From a checkpoint of a small image captioner: decoder width 256.
Rows from block 4 of the text decoder of a small image captioner, named by matrix and row number. Rows with one number belong to one neuron. Each number is 128 + 32 x the weight over its row's rms, rounded and kept within 0 to 255. All counts start at 0. Numbers have three digits each.
After each neuron's rows are labels from the 100 texts, of 14976, where the neuron reaches its highest value: "tokens" is the input token at the peak. Only what is clearly more common there than usual is listed. The data: photos of plants and fungi (iNaturalist).
# fc1: MLP up (decoder.blocks.4.mlp.fc1.weight, 1024x256), inputs 128-255
# fc2: MLP down (decoder.blocks.4.mlp.fc2.weight, 256x1024, transposed), outputs 128-255

fc1.110:128117129166079129127100110104108139078065116129192082030124106142121148107158154167076175133154067136135150097156122123090142124244064094175100142153149095119182181141154104113091164149182104110155123101095151122125127122142157107139083143153102147151079096156147075109128180077117149149130133159160142129087100108098139127101150172133102126150100147155135123099116122169140079085146
fc2.110:132150128082130145094142135183119095159083093093126094165141138171127060101162122135182123135069151171082135128164118167077160141145143183124154090125120118161141117064134121103090146088185151120092128130141131110119091109105103134114197121132148129167125116111128173125194117141151146147109118070149154142128161145085146200163111130023097177130173124101109136148182091135122172136153
tokens: "-"; "("

fc1.86:175119098133071119132164105150169109169103147157101038168103142110120126134110157150150087133121163135129146075101144074168106089183127177118151189197183134103135100112146118188091179131133113132104125135193063171120106156095098139134123208055069104157120129066115164154164115114152125106117155165146128131160104139123161115119128123076153119108138142092139103146100138121145097154120
fc2.86:170121147119135120127060172118154118117195104123162141130100158164103132137142127158127137159178152185101088114069186090149109085106111161135100150166138162171127179090140171137121134091150110174130116111149087128122176135123124103146131145114107136064106169107139088114107106139131147104017162135116092095163050148095145123138074134169125111168152126147202138092168113141111168095170
tokens: "-"; "shield"; "cottontop"; "christmas"

fc1.645:214123154136100164140120151093156144222124141087145134090160147104114083149094170070112120150135155146136109133173140139138114088112069148137090132136107151175116144176122128130074100131132127090116149122171096075110166128186060084122134098135126115086137138163127057132093125114123059110192130205136188176132075145172113176151119116078119176146088128166160159123145065122157110164095
fc2.645:159155153160132162168142139088123137153112141142190132092183161171106068111105141101110112111101144167185137157179132091131111121139062123138117124146125150175122091160113089136137139124142132105078175093149111154078101128143142063146101132131125146140128142146140091157127103131130116116199137142136145143167099092086149123126150109096132151147124150125228148148139144052150073124102
tokens: "common"

fc1.133:115141136165126145108079061067140096198143152155119130160129184147165092110070117126124166075146101167116179111105096130157136113125067071190139161208158177102122121093119142146080105094117151110074148079174087096141138126154134189107146156142119091124156146124109112144162105134121072125141167128116153117124066127092135099151133093109174153184112174161137100109114104133179122136086
fc2.133:195118109135074100160110064147151113083167154181101105157157127186140140076121134125132122112186102156121089090106108104105189106239062087087113129124139138143149113126104130122172151157150130102096115089113125171107171173122146117164110155094092142097176127134148085150135154132119161166172152143113164131123180121138163155068126094119149109146165107135184157147142158128161107112177
tokens: "<end>"; "leaved"

fc1.500:141155125142105089117128109144159146163073087107057096126120115118128108186161134142158125106101108156127147144110088090151107081161098184156136143195134070100131167134147127130128162154097123142112145107118110099128173159136055152124156090120075167134164154096166111170141072101140094121079139204126128143142175099146185089154201144059177150141135171152076144162132123112070118134112
fc2.500:140131116093097104106085148113157155096109075119148129120119130114156111123163131174143114096108097136090079093134153121112102136109129164187110185119135117079225125092138067109105172118129081158124148103116057088121143134117098123139197142098093158093118167140111078085179113168173138098083108127083073161114144105120182057159118179134175095088149155141181134126124081165107108142105
tokens: "sherardia"; "veronica"; "sonchus"

fc1.739:123050145076163126157138167151178103161112139111155151153106147158115105183101122145108129128156125186114090153099165149208104114150160137140127096125211139122086056117151150066108179068151121140103101087129047115092137089082079079141110141170104110158169105218138133163116135115149097111103128192188152121151109201114148136089139119150077160175084082170143071080126136160100150097117
fc2.739:091119115108117111054146192126156088097142144116100107106140149147134089170093167126052112100109172158081173108141171136137163159149148098120101106116091131127187162129117166074202123092157098035175123158128121100089202116137128126160165180142095104076146103137180104124143143173144167151139148132114132030159147111142129107103147115143146145158052108114069117135138100160147157112179
tokens: "order"; "family"

fc1.176:122166147099139110158254112136162141156110142089109144114117145108093131097160172074112109091142111133154111175115171154128094143104130148137074147068089076123130091170167120141142118144091108149142115211206121149120100174211141084130091126142141182193137041155132100166119049120122136090098104164081136167136142139131160157141154095153135137142166113138158181148095142162152140138192
fc2.176:072144128107126111121117150134102125167106153144164087130134127116110159135129142156124141130123136166109120119110115159088123140099148135161094130150099167112112144126170079126146158175142125106145131117104138119255116123114126159116160112159128151132123140147146070145118133118154117099097116088120134116096147130119139139147121134155138115132093105130156183093133246137125101145097
tokens: "-"

fc1.736:139117130098126153116220106089143225212135153143103149131078166189176073132102147115162105101103075138098090122074104170146152169084108132145084109144123102159141132149112122131151139099150133120101107138142150156131137132155120122054097098155146137191126113146125109115138117105159162070161136094208119138156142152115135181132091134093130111109091108168079160133119113160193097112139
fc2.736:072124132114174148112141105053080110158159118128104152192106109108118146162097119125127153099138115192110148103066126164136131185114162133129136129150157176110107094144102097131151169148113126058173139151121158122116165175092129082027127170145112169096113155130195105172084109133115096116189115144151082057175169088100132123134038074111112130131079154189116182146102129193167127123103
tokens: ","

fc1.117:150191191104165114092116144175091145122151146153079063082141150126152167084126112144165175150131106116149050089138126120169090129149151094141168128160108150179114123166151086124116113183116155160129155119106175139101127187160106070157158100119166168081154118110067115143130072126162123154102158175086133179065188092112086121154097114074136065122127139086089100106074126118161167118134
fc2.117:084163169150172143163181154181155144187129128131109046117131158113165120146175110121175146089137086130147066087116120198115094095105080166132194153175154125060145116092121105063097202084123195142151145115135140134118164105130095171141189140118095106153122097178190106142157100108157146104085079118174068170112109114119093097106088158133122106089089127130157146099128134118125105143141
tokens: "sherardia"; "convolvulus"; "viola"; "sonchus"

fc1.246:080162196162157126119107137128127111127113150091098177119086099132072176104069157083110145148148098113181110092155158178055126139081096120175130093162094148102103131123232140169135138133098170159154079176125094159089126093126122149074047173159161102113131102166136140167098152100098054167129117125117163157112064183131090128161194119166126117164103104132160135130118170147126098146122
fc2.246:071168085055102149131106143104093153114130122102101142084116141119165110167109197185100153105076125082140141104151151091069163128130163121178177114166110103140160119152166083129126175172185095131122119164157084152058132129095131075108195158131161161122099110051114131147121116075081103172113173148125120069150137135180139101173141120166131132063174123139157119136092098133122170130154
tokens: "order"; "family"

fc1.416:157114087132077072110165094103144133149126167090099140165176153091088125181074114134093147103152131105088113157153132120152167070235092147114078127099154118076114068140127143094140109114172148127119123137145061170095091085099085168106103108085100127178191118097134054125156085096143104135152152174121132122127131135085155133174197141092166129134112138184150121138113129126125121127149
fc2.416:135101085158116132109147126170108139101158109095125053075112110051121147139137157156127160101103091096117142144126129117105149160141091058156159138141110196150114158161173135146097166105113136201134182064091130101166133098083186115115115119097151122153094161154124130093147131146108151088180104174190103147144144125149119077113117157173168052117144164116139088114124182129155053143128
tokens: "calluna"; "linaria"; "prunella"

fc1.252:087114129157166119123150146124110175157144093116131138119082147160146121112127124122083098157140054190163095151119115152157116124114028102076115140116160157121142154110201128132171162094169114165119084146148133153143118115129151120102097116167157098175082106080172087097101089142135145040152115097148105151143122110135120223056128130177111093170082119102103149117124117134205112158173
fc2.252:061116169142147171074149148152075123174156133107164179123105048118195109141161101099108169179128125167078153128133140165134114163104068150142079125155133118100148171107092160135102179145163146145183109087094133128173098129122174118105113180172093125085113119076148099161068077139144167050098134104115137092151099082107139166091193184106094144155162126170156138104105083139142170103146
tokens: ","

fc1.201:198137143112129026094091080187098122128120101167142144159149131070107158180107087140016111111113114066126142081141128164151120140132149038114172129051175178140120103123125131102096110157126148184145138077184096083129161122172091107129096116149140111099157147106154113168130164104133071122171124168122200153135117143066094143173147104123154150177123116190119124135102141130122117149022
fc2.201:095125114181093171138153081195096115073162138117129108190123148102174155112165145146098175124113126141122183110117130099084120103103113070155193202073144150103140109150100118119083126165148155090080152120100130110214119124130157119165116157095094154133130142171110081179105167139137132125185142157089140077168124102140128111147097187104139066135109139107099176142125112132173095164071
tokens: "<end>"; "montiaceae"

fc1.219:097149135124110096131156167127069136126161087127101032156073115068108131203125110144113192144164102151118096093094121108171096128150132133135140190072111133076086075152167125090103148158167131084134126141146185054136067160142105122132137172146099098149162157111155118206125150134174149142104196094137147116134127143098060111139150129124200091104141107091079162108132105174113131155191
fc2.219:123128131085171148165151196085171108090114124081179154112122136149154133112027156133161136105144113148156179165090147070105113165097092163134165199077097157189066116098110116104151141134127136069094135085143123101119172166182146058101108082118136107142082125202086123120119117114115158066148200081202122143167159149140117161109095120198127088171086144184135112113114102146095118147168
tokens: "multiflora"; "cardinal"; "family"; "cuckoo"

fc1.93:157124176112093108157117130110106138127137072107085087195146146127141123162124163092083113096110119183140156099145098144125121149138105148182122134146146164094153150144172079215107151177131192089105117137170131083089131075124137102115119112094107119171181133194141068132129125142114090134117129121080148108084091159068071124149168124119110100074110141127163146099155094178101149177122
fc2.93:113142123131177130119099077117143125134092148149168194123110078118133097132133146182158139164135125152118153108104063133122159131134160114089163185090111107194141174162131206111178100091133088142146112160147118127166121176144108070152095112120158151154138108137127142125072124106123145169145138107192120150119112176151136125141117136134104135166155127106104065157081175082116112080121
tokens: "common"; "hedge"

fc1.403:149138147132077109165131123131129183139199081093128130135201084110074168182090182160147124122110186124155128151080102135193167104118152117136143155082144192171101125088085115115108111145128142078134101187149043185105118101138076143112134125094137178156173126142128077143190172126161049140155146168132163150125074160140088148119113168153134139101124095153209140223115139111152140164098
fc2.403:145184109111161153130146113104116155155192105134108145122135136128106128114107114132134114086094141114111143087151177082166123105094095061154112167135205158127115115160129081150143147068082097119064105138082104138045082192124159140140131131179141156117170145079132114118091148156124135141150145186096102120106199162092104140136097107131164128121089114187150124132156098105126096124103
tokens: "("; "family"

fc1.508:162141128176070087140163143138103189122128085131099116109099166144073121143107111106089102067103139186176158137125119125146063128170066173178148111078131176092143086102199129113103178157138187104104174109131119137146128133138091083092130145117145099142131139149141093194137097119190102173130090151086149135152141131093092098100156118125195101113114126133168156111138119165118121165072
fc2.508:146085102156214135051108148127098180119092142097133143123084110116138135175165126153167134142092106102076110133143113148118159137140140102088179101202109055158155150087130152118144126145144051111126084168076082149103152143131109120133075111157149153143124075109120138104078164141116093135103199114175128073096133159164156120150119133181085114155121119132100095200098137084119088079153
tokens: "common"

fc1.454:095181081127140114079133100151129084201120203117094137105084151090106046073155137085170141118131085095100131137172070138184109105062084115129147154128129160075151100134184177092162154093111117118126135142156109127115136161181105161108147081162140094138198106149122121133176116113132140077121199195102131143138170117186176102137193194110101102106106156117120155200078167154155142079138
fc2.454:129137165151198109125086100161141108093121146156147120142093137094172096079123166174170121168114150091118154143200111137084080121108114142109115161120153141128170123066129081140144180141138116117147167082115123099084124062152127183137159144087117118191138108140132097107161152110130165113042080109130085176138160172130112120121120088160114119111053068187154099178165135128131099172140
tokens: ","; "kalmia"

fc1.118:123084145098124081136161132115148077201097119082087158132117135112138030145088150142190094118090143117096103111062125174137156100054111108088089099126073121139191117117130086103131132104137121132165168138128165206126137083153159141102142104101121122161179127143101099112190106143196098142101098102164174073114140138171166146140171141113161146133072181131102099127114109192151156156158
fc2.118:130105094078126117127192084092147144156153157108061101132194074126115043190118159111178129111115122148149155114128156153129130127103133109111126142117131141153170170123092111097134104110181121094185106138113146157102155090169154124114171126143128139177199097174076111146129144141167139126077082130136119081147159113146147075140099123168163160082144191103082077144095078198092200164150
tokens: "class"

fc1.208:172155162106106134123128147130154124177092121081164087094194148147143139147098103121111168138103161171122146116161091177109125142100073081121133123129137115175133128182099139180115108093142102095105163097172128113094141139155074095082120155127137117111137130153140082149138149082165065145218163120137169140148101160077122171174103095106104164144092153149186176136189123141170116158070
fc2.208:174125159123126132167136107118133105110132134125130086180193129183139119139091128125135121086140133144162117134114111145137067143121069104124114131119116132124137109170117137148159173134168120111066182141133087129091117152093127080122109162145127123103145127134139111138132160109144102132212120130114138106139124101049127117141118076138119120153092151163200160156129119096151104133101
tokens: "common"

fc1.715:081107085124123132100101122144193122131114130122062129163051137073098127095122164064148181134122138158120138070097111172149114125169134163176149103170114152185162071143177108105123144159071078159097125153186092105111076142079135185055086160108096128185139110156154163150065180179101128133115142150195142135166138113134175183137119179127136167089106180116117122143120144106108117090021
fc2.715:190114101096178160086153148117121142121120166131119153172165150118090119100141134066125207100092072123130177096124133138151158091143115135098115128124130157125135169168160083083125117183166119127078160110131183092115163149157090104103113160101143108077126155158144124112150156136093154145150180138134153116132110119135069133122112128115175182086096121133091123184110093161125139066093
tokens: "order"; "family"

fc1.451:181164154136125112190155092122106112154136154057138087111136167123115089168100120107075141172125153156187101099176060184143073152096097127120078107128090182145099137130143141140140116111100122133078135186167129158076129155138087053060113129159064147156114147123137021121150115148176121136197137180145150131159142150075098167131136094067129127145041124108147129108126116145150125106077
fc2.451:198151148144131085142151151123136107129123148149136120115205145167103111111117130069133145152140174135197096150168086146142120160097100092177081136093149132156147108142088104138138176135116147123101157128141114166051099140110149054150096104112127125127122156147090094152149126095116149119172148104129119150097130112063139121099124096130130121170135129140167120135118114069128115124148
tokens: "common"; "white"

fc1.376:192097200160134104163155120114093116136167083133133155123093129174171134085089133173090099137139087145146055133164078136115163089111096156149145159164102184117092138131119116128169136120083167153134144167172081118122163126157085097146173139070153136121173168136119101180119090154138132105092146134113124139073165134080103117081122122066140113121143140120112118151061150124143176107104
fc2.376:122118200065128158090133178132157101126097106117088102158142145172161097078161070196135121117144093134147134192116078199115130108077140124150124110109162097114111069142077175082147056159141129109119137143123073098211147154097118150112127158080133106142160136053184138061134119141147140149154159121151126123143145169113090116098089197097089160126084145150083214120168119131150118142124
tokens: "("

fc1.251:081108142104155148206152084161149034095126084060131097133117164105153115150172130106113164187160117092126093134075138166063109193101141109137137092116115123142097109070135131138135088053132118096122091172135083091135101174093100165070124150094134145135108151130158128187158146118149144070135151103152158098152137121180130206157116091122120131114125156182095127087167105157175128135097
fc2.251:121127113135151170097060222167095136157154118165125089147110088133136138154113140148122146142158077159184112105148140130157088197114077137207161098113154096081110147147107162100050117053170166122194148138070130105219115079135116200146162126093139093113158113119092133122101193137090084141113131188184115078139131147126117158187136128105170079095129109107096135094136183204070067159118
tokens: "order"; "family"; "("; "nasturtium"

fc1.129:140167106111164122116219174117117176160096073157132114082063125156122094114098168124133116138130134167160137119073139134087067122066091109096088119150156180099142151151189105143202133100127174153103113137157143216128166069120116170118144172117083183140107164125126138184115144131053107140157056063069119112125154158107092184122116090176138109137138119172128143107139103117156151151091
fc2.129:105179172109109176098122128125113075158185101154127109126150178099137129177104160171138168108063150160200127165137147094117077121098128113165116082148147131114129105151146116141176132098143212175104128123162161097137148147180056143137149129178061139122103115102144077104119116139070177126116125091115103133158117177135086097155125098074136126132157133139167160177125144135092159129060
tokens: "("

fc1.191:161145096116112125146200082121100170171146117070118098117091156076139111151104138112128127139154107149095154136117097144158104134096134181137028169127124151075129087164174044155135105106129108121100119154111127105139070178146133112115144110158130197176150205108096098170120159093139187111190142120127134117110165121158130130130136103070189071118110167124097151121174122159175149154199
fc2.191:178152155133140112094155178092114094100136104103149112092122205123129144123137109115123156066113222161150142136139092091165116115122107130156140218065098120074204105115111113159173158134115088112167125155080125178158192157151136098148131146113168142157094142177114075148116132145160139154199152102181152174082182074116160048091049091092171097107127176126107137095126161122100091147101
tokens: "multiflora"; "-"; "christmas"

fc1.719:085110127171098162189169147203131111083103129122126157130112143108164217126048139100125169140115121154078144091104085141124112093139107132128133093156091141150189085122127133166128128108075152137118098148116156158119097120110146082121087184183100119149065141106127124102164113037118112133159150123157069137162214133110116169124120112168143098153124168138139140154109161092129142187159
fc2.719:169118100157120171187107087161125107106092081091055066119145164125138150165125094146170108157081119117110133103144144163142141143134099130134099179202175134142134145142118072131080194150123152131161137116111152118132153075124158040122155133126094139153116140123099087101146143095166093107156181134124128082159055088130144157151133141166212188124163148126151093109114110129108177103127
tokens: "order"

fc1.350:134148085185069128129107167154148090121060128163095082164083060116109177122121150148068137106135126071120155105138125102173139110133118084109114196126116164181133165147156116107111187122162185123134190164087155170142124128139115099112131128137083107098131085069112148051165161139167074119157133129090134097084160132131162118096175122094157145135083187171154134100100120132135214059089
fc2.350:127225038187077181095113110084159150122123105192158114131164125121128138098102137107145166143092093147127111119116170118128167200116141089095158127125156130133131119142196129138100112092158139112113172127145143131106110173124123095155136145102101077149069160114098162103132136130159141149131204170124157164120075133193171100108119094107099094108156163172162118099103081129127138079076
tokens: "calluna"; "barbarea"; "primula"; "prunella"

fc1.583:104081169072109149090145095092151160137102095097134114110179142137071146143122137102140162195131152177163101160079128156152068127092138126147013067111124173143099103158193154093125110100151110128096121115161190151124143108176114163139127115101107161102157150162112071166118097116130118138139117126107124092143142083059127152149138096166176118185079145209146124099153130118166150106099
fc2.583:139117114112142190083137102138161150143128097098147195070124099155108139130152114130168194091147117121126080169091122110126091096111131073142136128132104110187132110111095158078135109132114069163104107152132152083092124123119145105161155084176096118119137163118097114152118067152097182137156159144188069091117144147121097171070068141145131123126057121199092073093079069085118142129129
tokens: ","

fc1.305:122129114132173123100092133130060151123113082114113094140149166144119061136138070151082132163096136122135134181094127127157103091161152135138122142129161140101082121211120166082101126135147163102121179157114133151094148141151148210180173053103106121102092132140074097068145118130132128128130072149101138106086151137139131161137191167125152133145089099203123108094171130175170125120145
fc2.305:141170086141116129101140162081151214108123101073132190140141076152103147187174081168155152072139115147121068152119116068121103103128085194166146142205142088205124138133121116156091157145167161147153143198131117127078093107158183150152196126156137099177091132101106152095169182148123163183052119167160108106102077167110124121149073137136126085103086128109153112144119139156105154135126
tokens: "class"

fc1.562:128149092112118093177157153054108168063141155057117076135138161150114060138086134136139154115149110114193096112116113117079105143127188082107108116106126089119115116152151088094148197104151091118154101183108162162115089120161165085095184143088098166160146150112120090071127166166112122123128166072121170111098137188106133162114103074115115082171172166111114158142191100127180114113186
fc2.562:107185105146132107122137163077089107157171132127183114081100128126127164103118162084143122129129172151150192092129142095091108165196174098173133090070140146095142159129132128129136152107167113133138130108064129142193110190186107089081224099095121141076179183112097102061082095165093125138146146134151133212113167134169149107074152129085135097184096140145127088120094126143095119112145
tokens: "-"

fc1.600:133116098116117080064101131114118201139125089132108109174153125159125166182152167143059100147071127140197109173120158121145140136141124162144094139148114139083161080190105164118149112153164141115116127144126149108111161163166103201137090121141061130114159103080170133107081116101127131150108129183080164137138102128077103125152169124121118099072113117165124154064164098211140107107193
fc2.600:117145111150185194147127090053139188153095160103165170092134123116105138115127105125112152184127109149127129152115146160168114152157133114111165143186125135165149182136131133099190108121093082174182110115150159118081156144151126057122119110133102132120136105095106154186129102132122198113105154102194112140134101170118139168125115129139084089095135142150091101085071137144124144060149
tokens: ","

fc1.640:131144220142143092103103111139114129126215068122129114121118149080144146115162141056126104092062104079124151119127101118191091119075145096105148127113171095130190139153151128121145121122071135096124186115127166105103104166126116123148218141151193126104101091174129064118145127010121131138128079118147146140119124152086154130078130158108120112143125128147080168146130137112158121120123
fc2.640:108093172179146173147132084103127145172131079104128084161101113118193085116130172093161091113130152131160132126152159125113185076144135128218109134122121099102127153111106094131153163159108164115135136154104121090148117165123134212104139163117112110098161143153180048079146100112114182151104122140146103145132116136101138158069141157132117142192124139131137102143088098141119136063097
tokens: "sherardia"; "knautia"; "family"; "convolvulus"

fc1.227:175119150151131093118183117179186182092102078168111119164116055116106087097110156118135162173056071135182140190087137170091145107144128099083124149117144104097138026149129124120133160131091139107127082133114125158121135194116108155118124120160083160103105125165160041163110197112130123103178076082142114118126131169110120143111139108101159153155100124148138176194164115123197116163149
fc2.227:109145059168106142138122145161137132103135132193126166116114081148097181147074108187103208091119112143157178196133079139094069083100146063106181142137141108095105106170125127146157138099115153124122126129138088191154142161097098174125137173131121103105111163157126073082125145096107115178123072128147129088121141129183082132156171132136187150125137104078088219101107103090106149150171
tokens: "family"; "("

fc1.463:092137196108089180061118113127139098107121153121132126111123106146109137110127131144140177165115026172133061085112117124191118139193088073154112161142139153090124125100162128090180115099152135167114145132154104103126150187126143190064095135129110152132115118155096144118138051151172087163125107098113070102159083142094131141066166168143111126159131123169082118122118111132107062099102
fc2.463:120136195105123184129154118151137147117137103089127148146130104106181078061120151177033195179099058147175143101129100104109116158170088098150164086128136113110150150098141093089163101108146116113148108141167147096132117176181185092080057095140129118170074186081101148126166127141147177198162090058163142124150136096126101151018145127114192088132137104144126121100119131131142091105122
tokens: "calluna"; "artemisia"; "jacobaea"

fc1.203:102169104135170107082161158105135184175145133086067067158137166117161185181116145148115150093142127172116113131083081082153079153140104120098125157178128133117158178155155105056157179080137107131111112150098167162116149186107071104127163095104170131083160180106144106113155119118130141059154143139080078172086155093140127176164134147091089166180129154099100113089132120116105052091115
fc2.203:088125155087180094111139167068120192194161118143076116134133157107171131113140126188133144124180150170122103146066077102083101179140140171144122125097137203134142159064143106142185143106149110081087128143049122161171156105126084091104159102146143139050108164121143076117130153139128115136118127101106097155122149109123156202109088178104066140144125167139102090101097159122101087067137
tokens: "sherardia"; "convolvulus"; "knautia"; "order"

fc1.668:114169139106171079095131110125096121216123134108098120143112135151102148181027191148112103141116172097120106128128105132191146079120164087122096093138091124148194167164167143141104142175098059129124080237080135164086125130165076155101119140131145172133193167082176156099133135103106091182156117154093097128134100128131151133161136122098109140145073141167135110112085152165182139126094
fc2.668:166139142136221106088151119136146123166123153111079104147130141131152148128179156171113092148066124075114082115147118140149210115105172087153146131120131056199163179075133143115122140154104055142105086193063120114060130121144134151095136157133145123159171162018147208120120139162116121176145136149081122129144120161114145140116128141137090102106146122191098082149095069153167133141133
tokens: "ground"; "stork's"; "lily"; "horse"

fc1.721:158185166124062148081146095112088126183093119119132082151094155155111125053069120163144178105148077135150143116150127138123130147143121132179076193116069152137083069105209154125131146121124177128149139150189118130114137204127109147141108103174112159148195106086093106125122141136122115072110168143119087097163106174094182167115146086116130100112113184172136133144097134152152134136143
fc2.721:119176080110161149158121168138118070131129134143113114091120137067188116130089157182198200124101105125111134101145123109169124162131164100123168136077129098139123094175133173139152128137131093121098126113082120043120135120133120122146131126120150091152153160101129143095133182100098144144132154107084106104116171094117113096079156135174088111122130091152130206107158126159079092116134
tokens: "calluna"; "kalmia"; "silene"; "artemisia"

fc1.172:103109142152115101166129133121124128185136130179171087121097102134120127132061204109103133096120189106077148129156093165135105148119061139109127154146184166135172120110122102142161147102133129132126161187161066200146087114139154125067124220207103114178117108142072061117143149143167090087154179163148106122099073157113122115091143135132161111155117125152135136114144160130131070127092
fc2.172:105148137105180118098126125129121120149138135161105084127085070091133172130094143150085185082102165137076103144110132117097090187136124161139135156156153161208100173138116079162155199158123191136162157098117137172111137146111107129106070110105125129161140126142111035095103163152151094094160171087095077184121137166105113165105125193141141079178168098193120093091113164117115101140124
tokens: "calluna"; "heath"; "jacobaea"; "barbarea"

fc1.659:169049165138134092140151122098105106153092109116131111178108091169108131150083121125134129099104109143149140188173156122167087149147089074132156154137104159141167104136147133090123129105123115135078156145116136134157126172165068109174106137128094167138111099086172167113124099102168101133127141181090151113100126113083128156066191069098100078166125137118136053106130185157167177166144
fc2.659:172101098110144098159169126142170139161083136092129162128144135104138126125144093136162132153110115143136063125130124132130108161112121096093137091156123059160079118099082167092153080128080053149108113075130086130082146164122123132168094106115108095115136126091131215120142138118122129098122087149131159121045155146175112167132143106138075092116127102113095135125151121105165143130184
tokens: "class"; "yellow"; "bluets"; "field"

fc1.185:148147160145162137111168133096127129108095076090127184110192173092129078143150086089094108093117157131087114101112112158164156133111084139133146128133115124081123046119196141090118142141151133223200097124193143143095128126140132126130134124063111137111146152128158102107135138129137156185125137144119211099133153113101082121130152122109128090094094139218089176101107097137131131197131
fc2.185:133153095118184199123140129051070167129174094120170113165150096125170134053124152061137155141099146148142141155107083103144110171073117118116148140160123197152055096087121198143089029143187162172148111121104098098128097079092129147139109125120131151117145123122147100134045132108162125119090194143101064127147087149156095115124123137141099131133141168129148084096097154146082123159168
tokens: "-"; "("

fc1.36:100161147084133055143167204191120131135097101132133084120148081188128118123116151112151130115107099132133102114142139119166079093134111096166105129093149100142140074093136154118131136143150129095157166153110165129131066171145076063132086153177145134105155074184139072142169073136152096162127134140087079123113144145137077138145154124079186107130080130167157150162144144133121093143152
fc2.36:085133123092170147112126113186146094189172080115141094132118106190106163145111103159124150069061117104078138163114196159054136218127079184146117171131114150081097121085108094096137133167132124058151088124135110160174066137125139126085139194153066128110138160199137132104190127097144049118133159069115102145133183193175141126102118153115122114125093101113086124095111167126140139112134
tokens: "sherardia"; "knautia"; "convolvulus"; "veronica"

fc1.622:081163125153103105124145084115162185122188102115147170114070187132138131146142145105107143095100092093200150099152110088118075060193085171093091193174161118120082069138163160136168155080109106094091185117217129093109082137120069182176153156130113075136110101094106106126133109133176090119158136132153133118139113132137177161107102114087124155137114201150114152116137159157106132124122
fc2.622:083151097113150166117130163122141154053172182150114129156110083135195142130165159099098160082116076109117141153153095125147100158180110124101089164115106133175086129128164074146153128084115133153152136104155045117121097122153172097151124165132144087122166148122134131079122105124105139080128137111162158100127090078075133130057094103101103143139130138167213106163099107095104171119108
tokens: "family"

fc1.213:134104096140148182134150128099105073140123171094067067119065145112137072140108102103157085160152072137116071137192154165172156140126116101048127172132097136137153128217126115116150160171165135104117148112179179143112071153136127141157121101122059125114130141168099105126093113165199129106209074125174166097123171113123102092130106173095164128116103155150146123076165145096135190096145
fc2.213:112074131179138081172120108128138110082161094147110144124134094116119091153136128105126028159097052117114146137148102109120178167173136124127132126137110136165137133157124100137153156164114119149146149126129186146074180130074141056114130168085101129154120077114133188156103134083141168162150135125229114148093118106172093127112078102133134138088111131138145193131171119118146129128180
tokens: "-"

fc1.85:109141149134129181170141109085113197116101127111144105096119114113137073095126128114124129133097095095169177112089048161135059102108111180153079178170110148179129131114112109125119153128152150137155145172176133187150110113186087123114128099150123183152119120104121159153172161083090128140109083052153133164185129165147112106071136080146173105159175167155126197235137125118151118161130
fc2.85:135142159155118111141118141131150137171136172211036111100123109091173136145136123108089185154150098140063255100147095150181177111135147151161085153127129134165113109111111127146131140154099149093175109150142143120108090130208116124099152141125113135129146130135135097122153118152129120144128112107062108131107158123175105147118085138166118202150145165164184099110077121102129102137125
tokens: "("; "chicken"; "echium"; "fodder"

fc1.461:137145111076088117127183136153210103148133164133105117106081063132134209117144105144173139113177131174106107135123161166210146124164192147125105106117080137169121122131107122149156120100097121128156131170192089114107066192149132126081066120151177176204087170162121152147128145133140136098110127056096130146155111132138174187088122078115106113097118132128146155146149145119118161121093
fc2.461:137119107149131141111074076111106117141118150154085107178141176133118099127103150143134146055137060093150135147200118173140150113169075159115157143130089109158136203175121072159151133121172134086114141098085154124145160113174129151124135077080128169117157108159099131164183128198108114145102093197099090103124114137063142119147191136154143146187058146077117124136154113113110112129104
tokens: "("; "sheep"; "tar"; "order"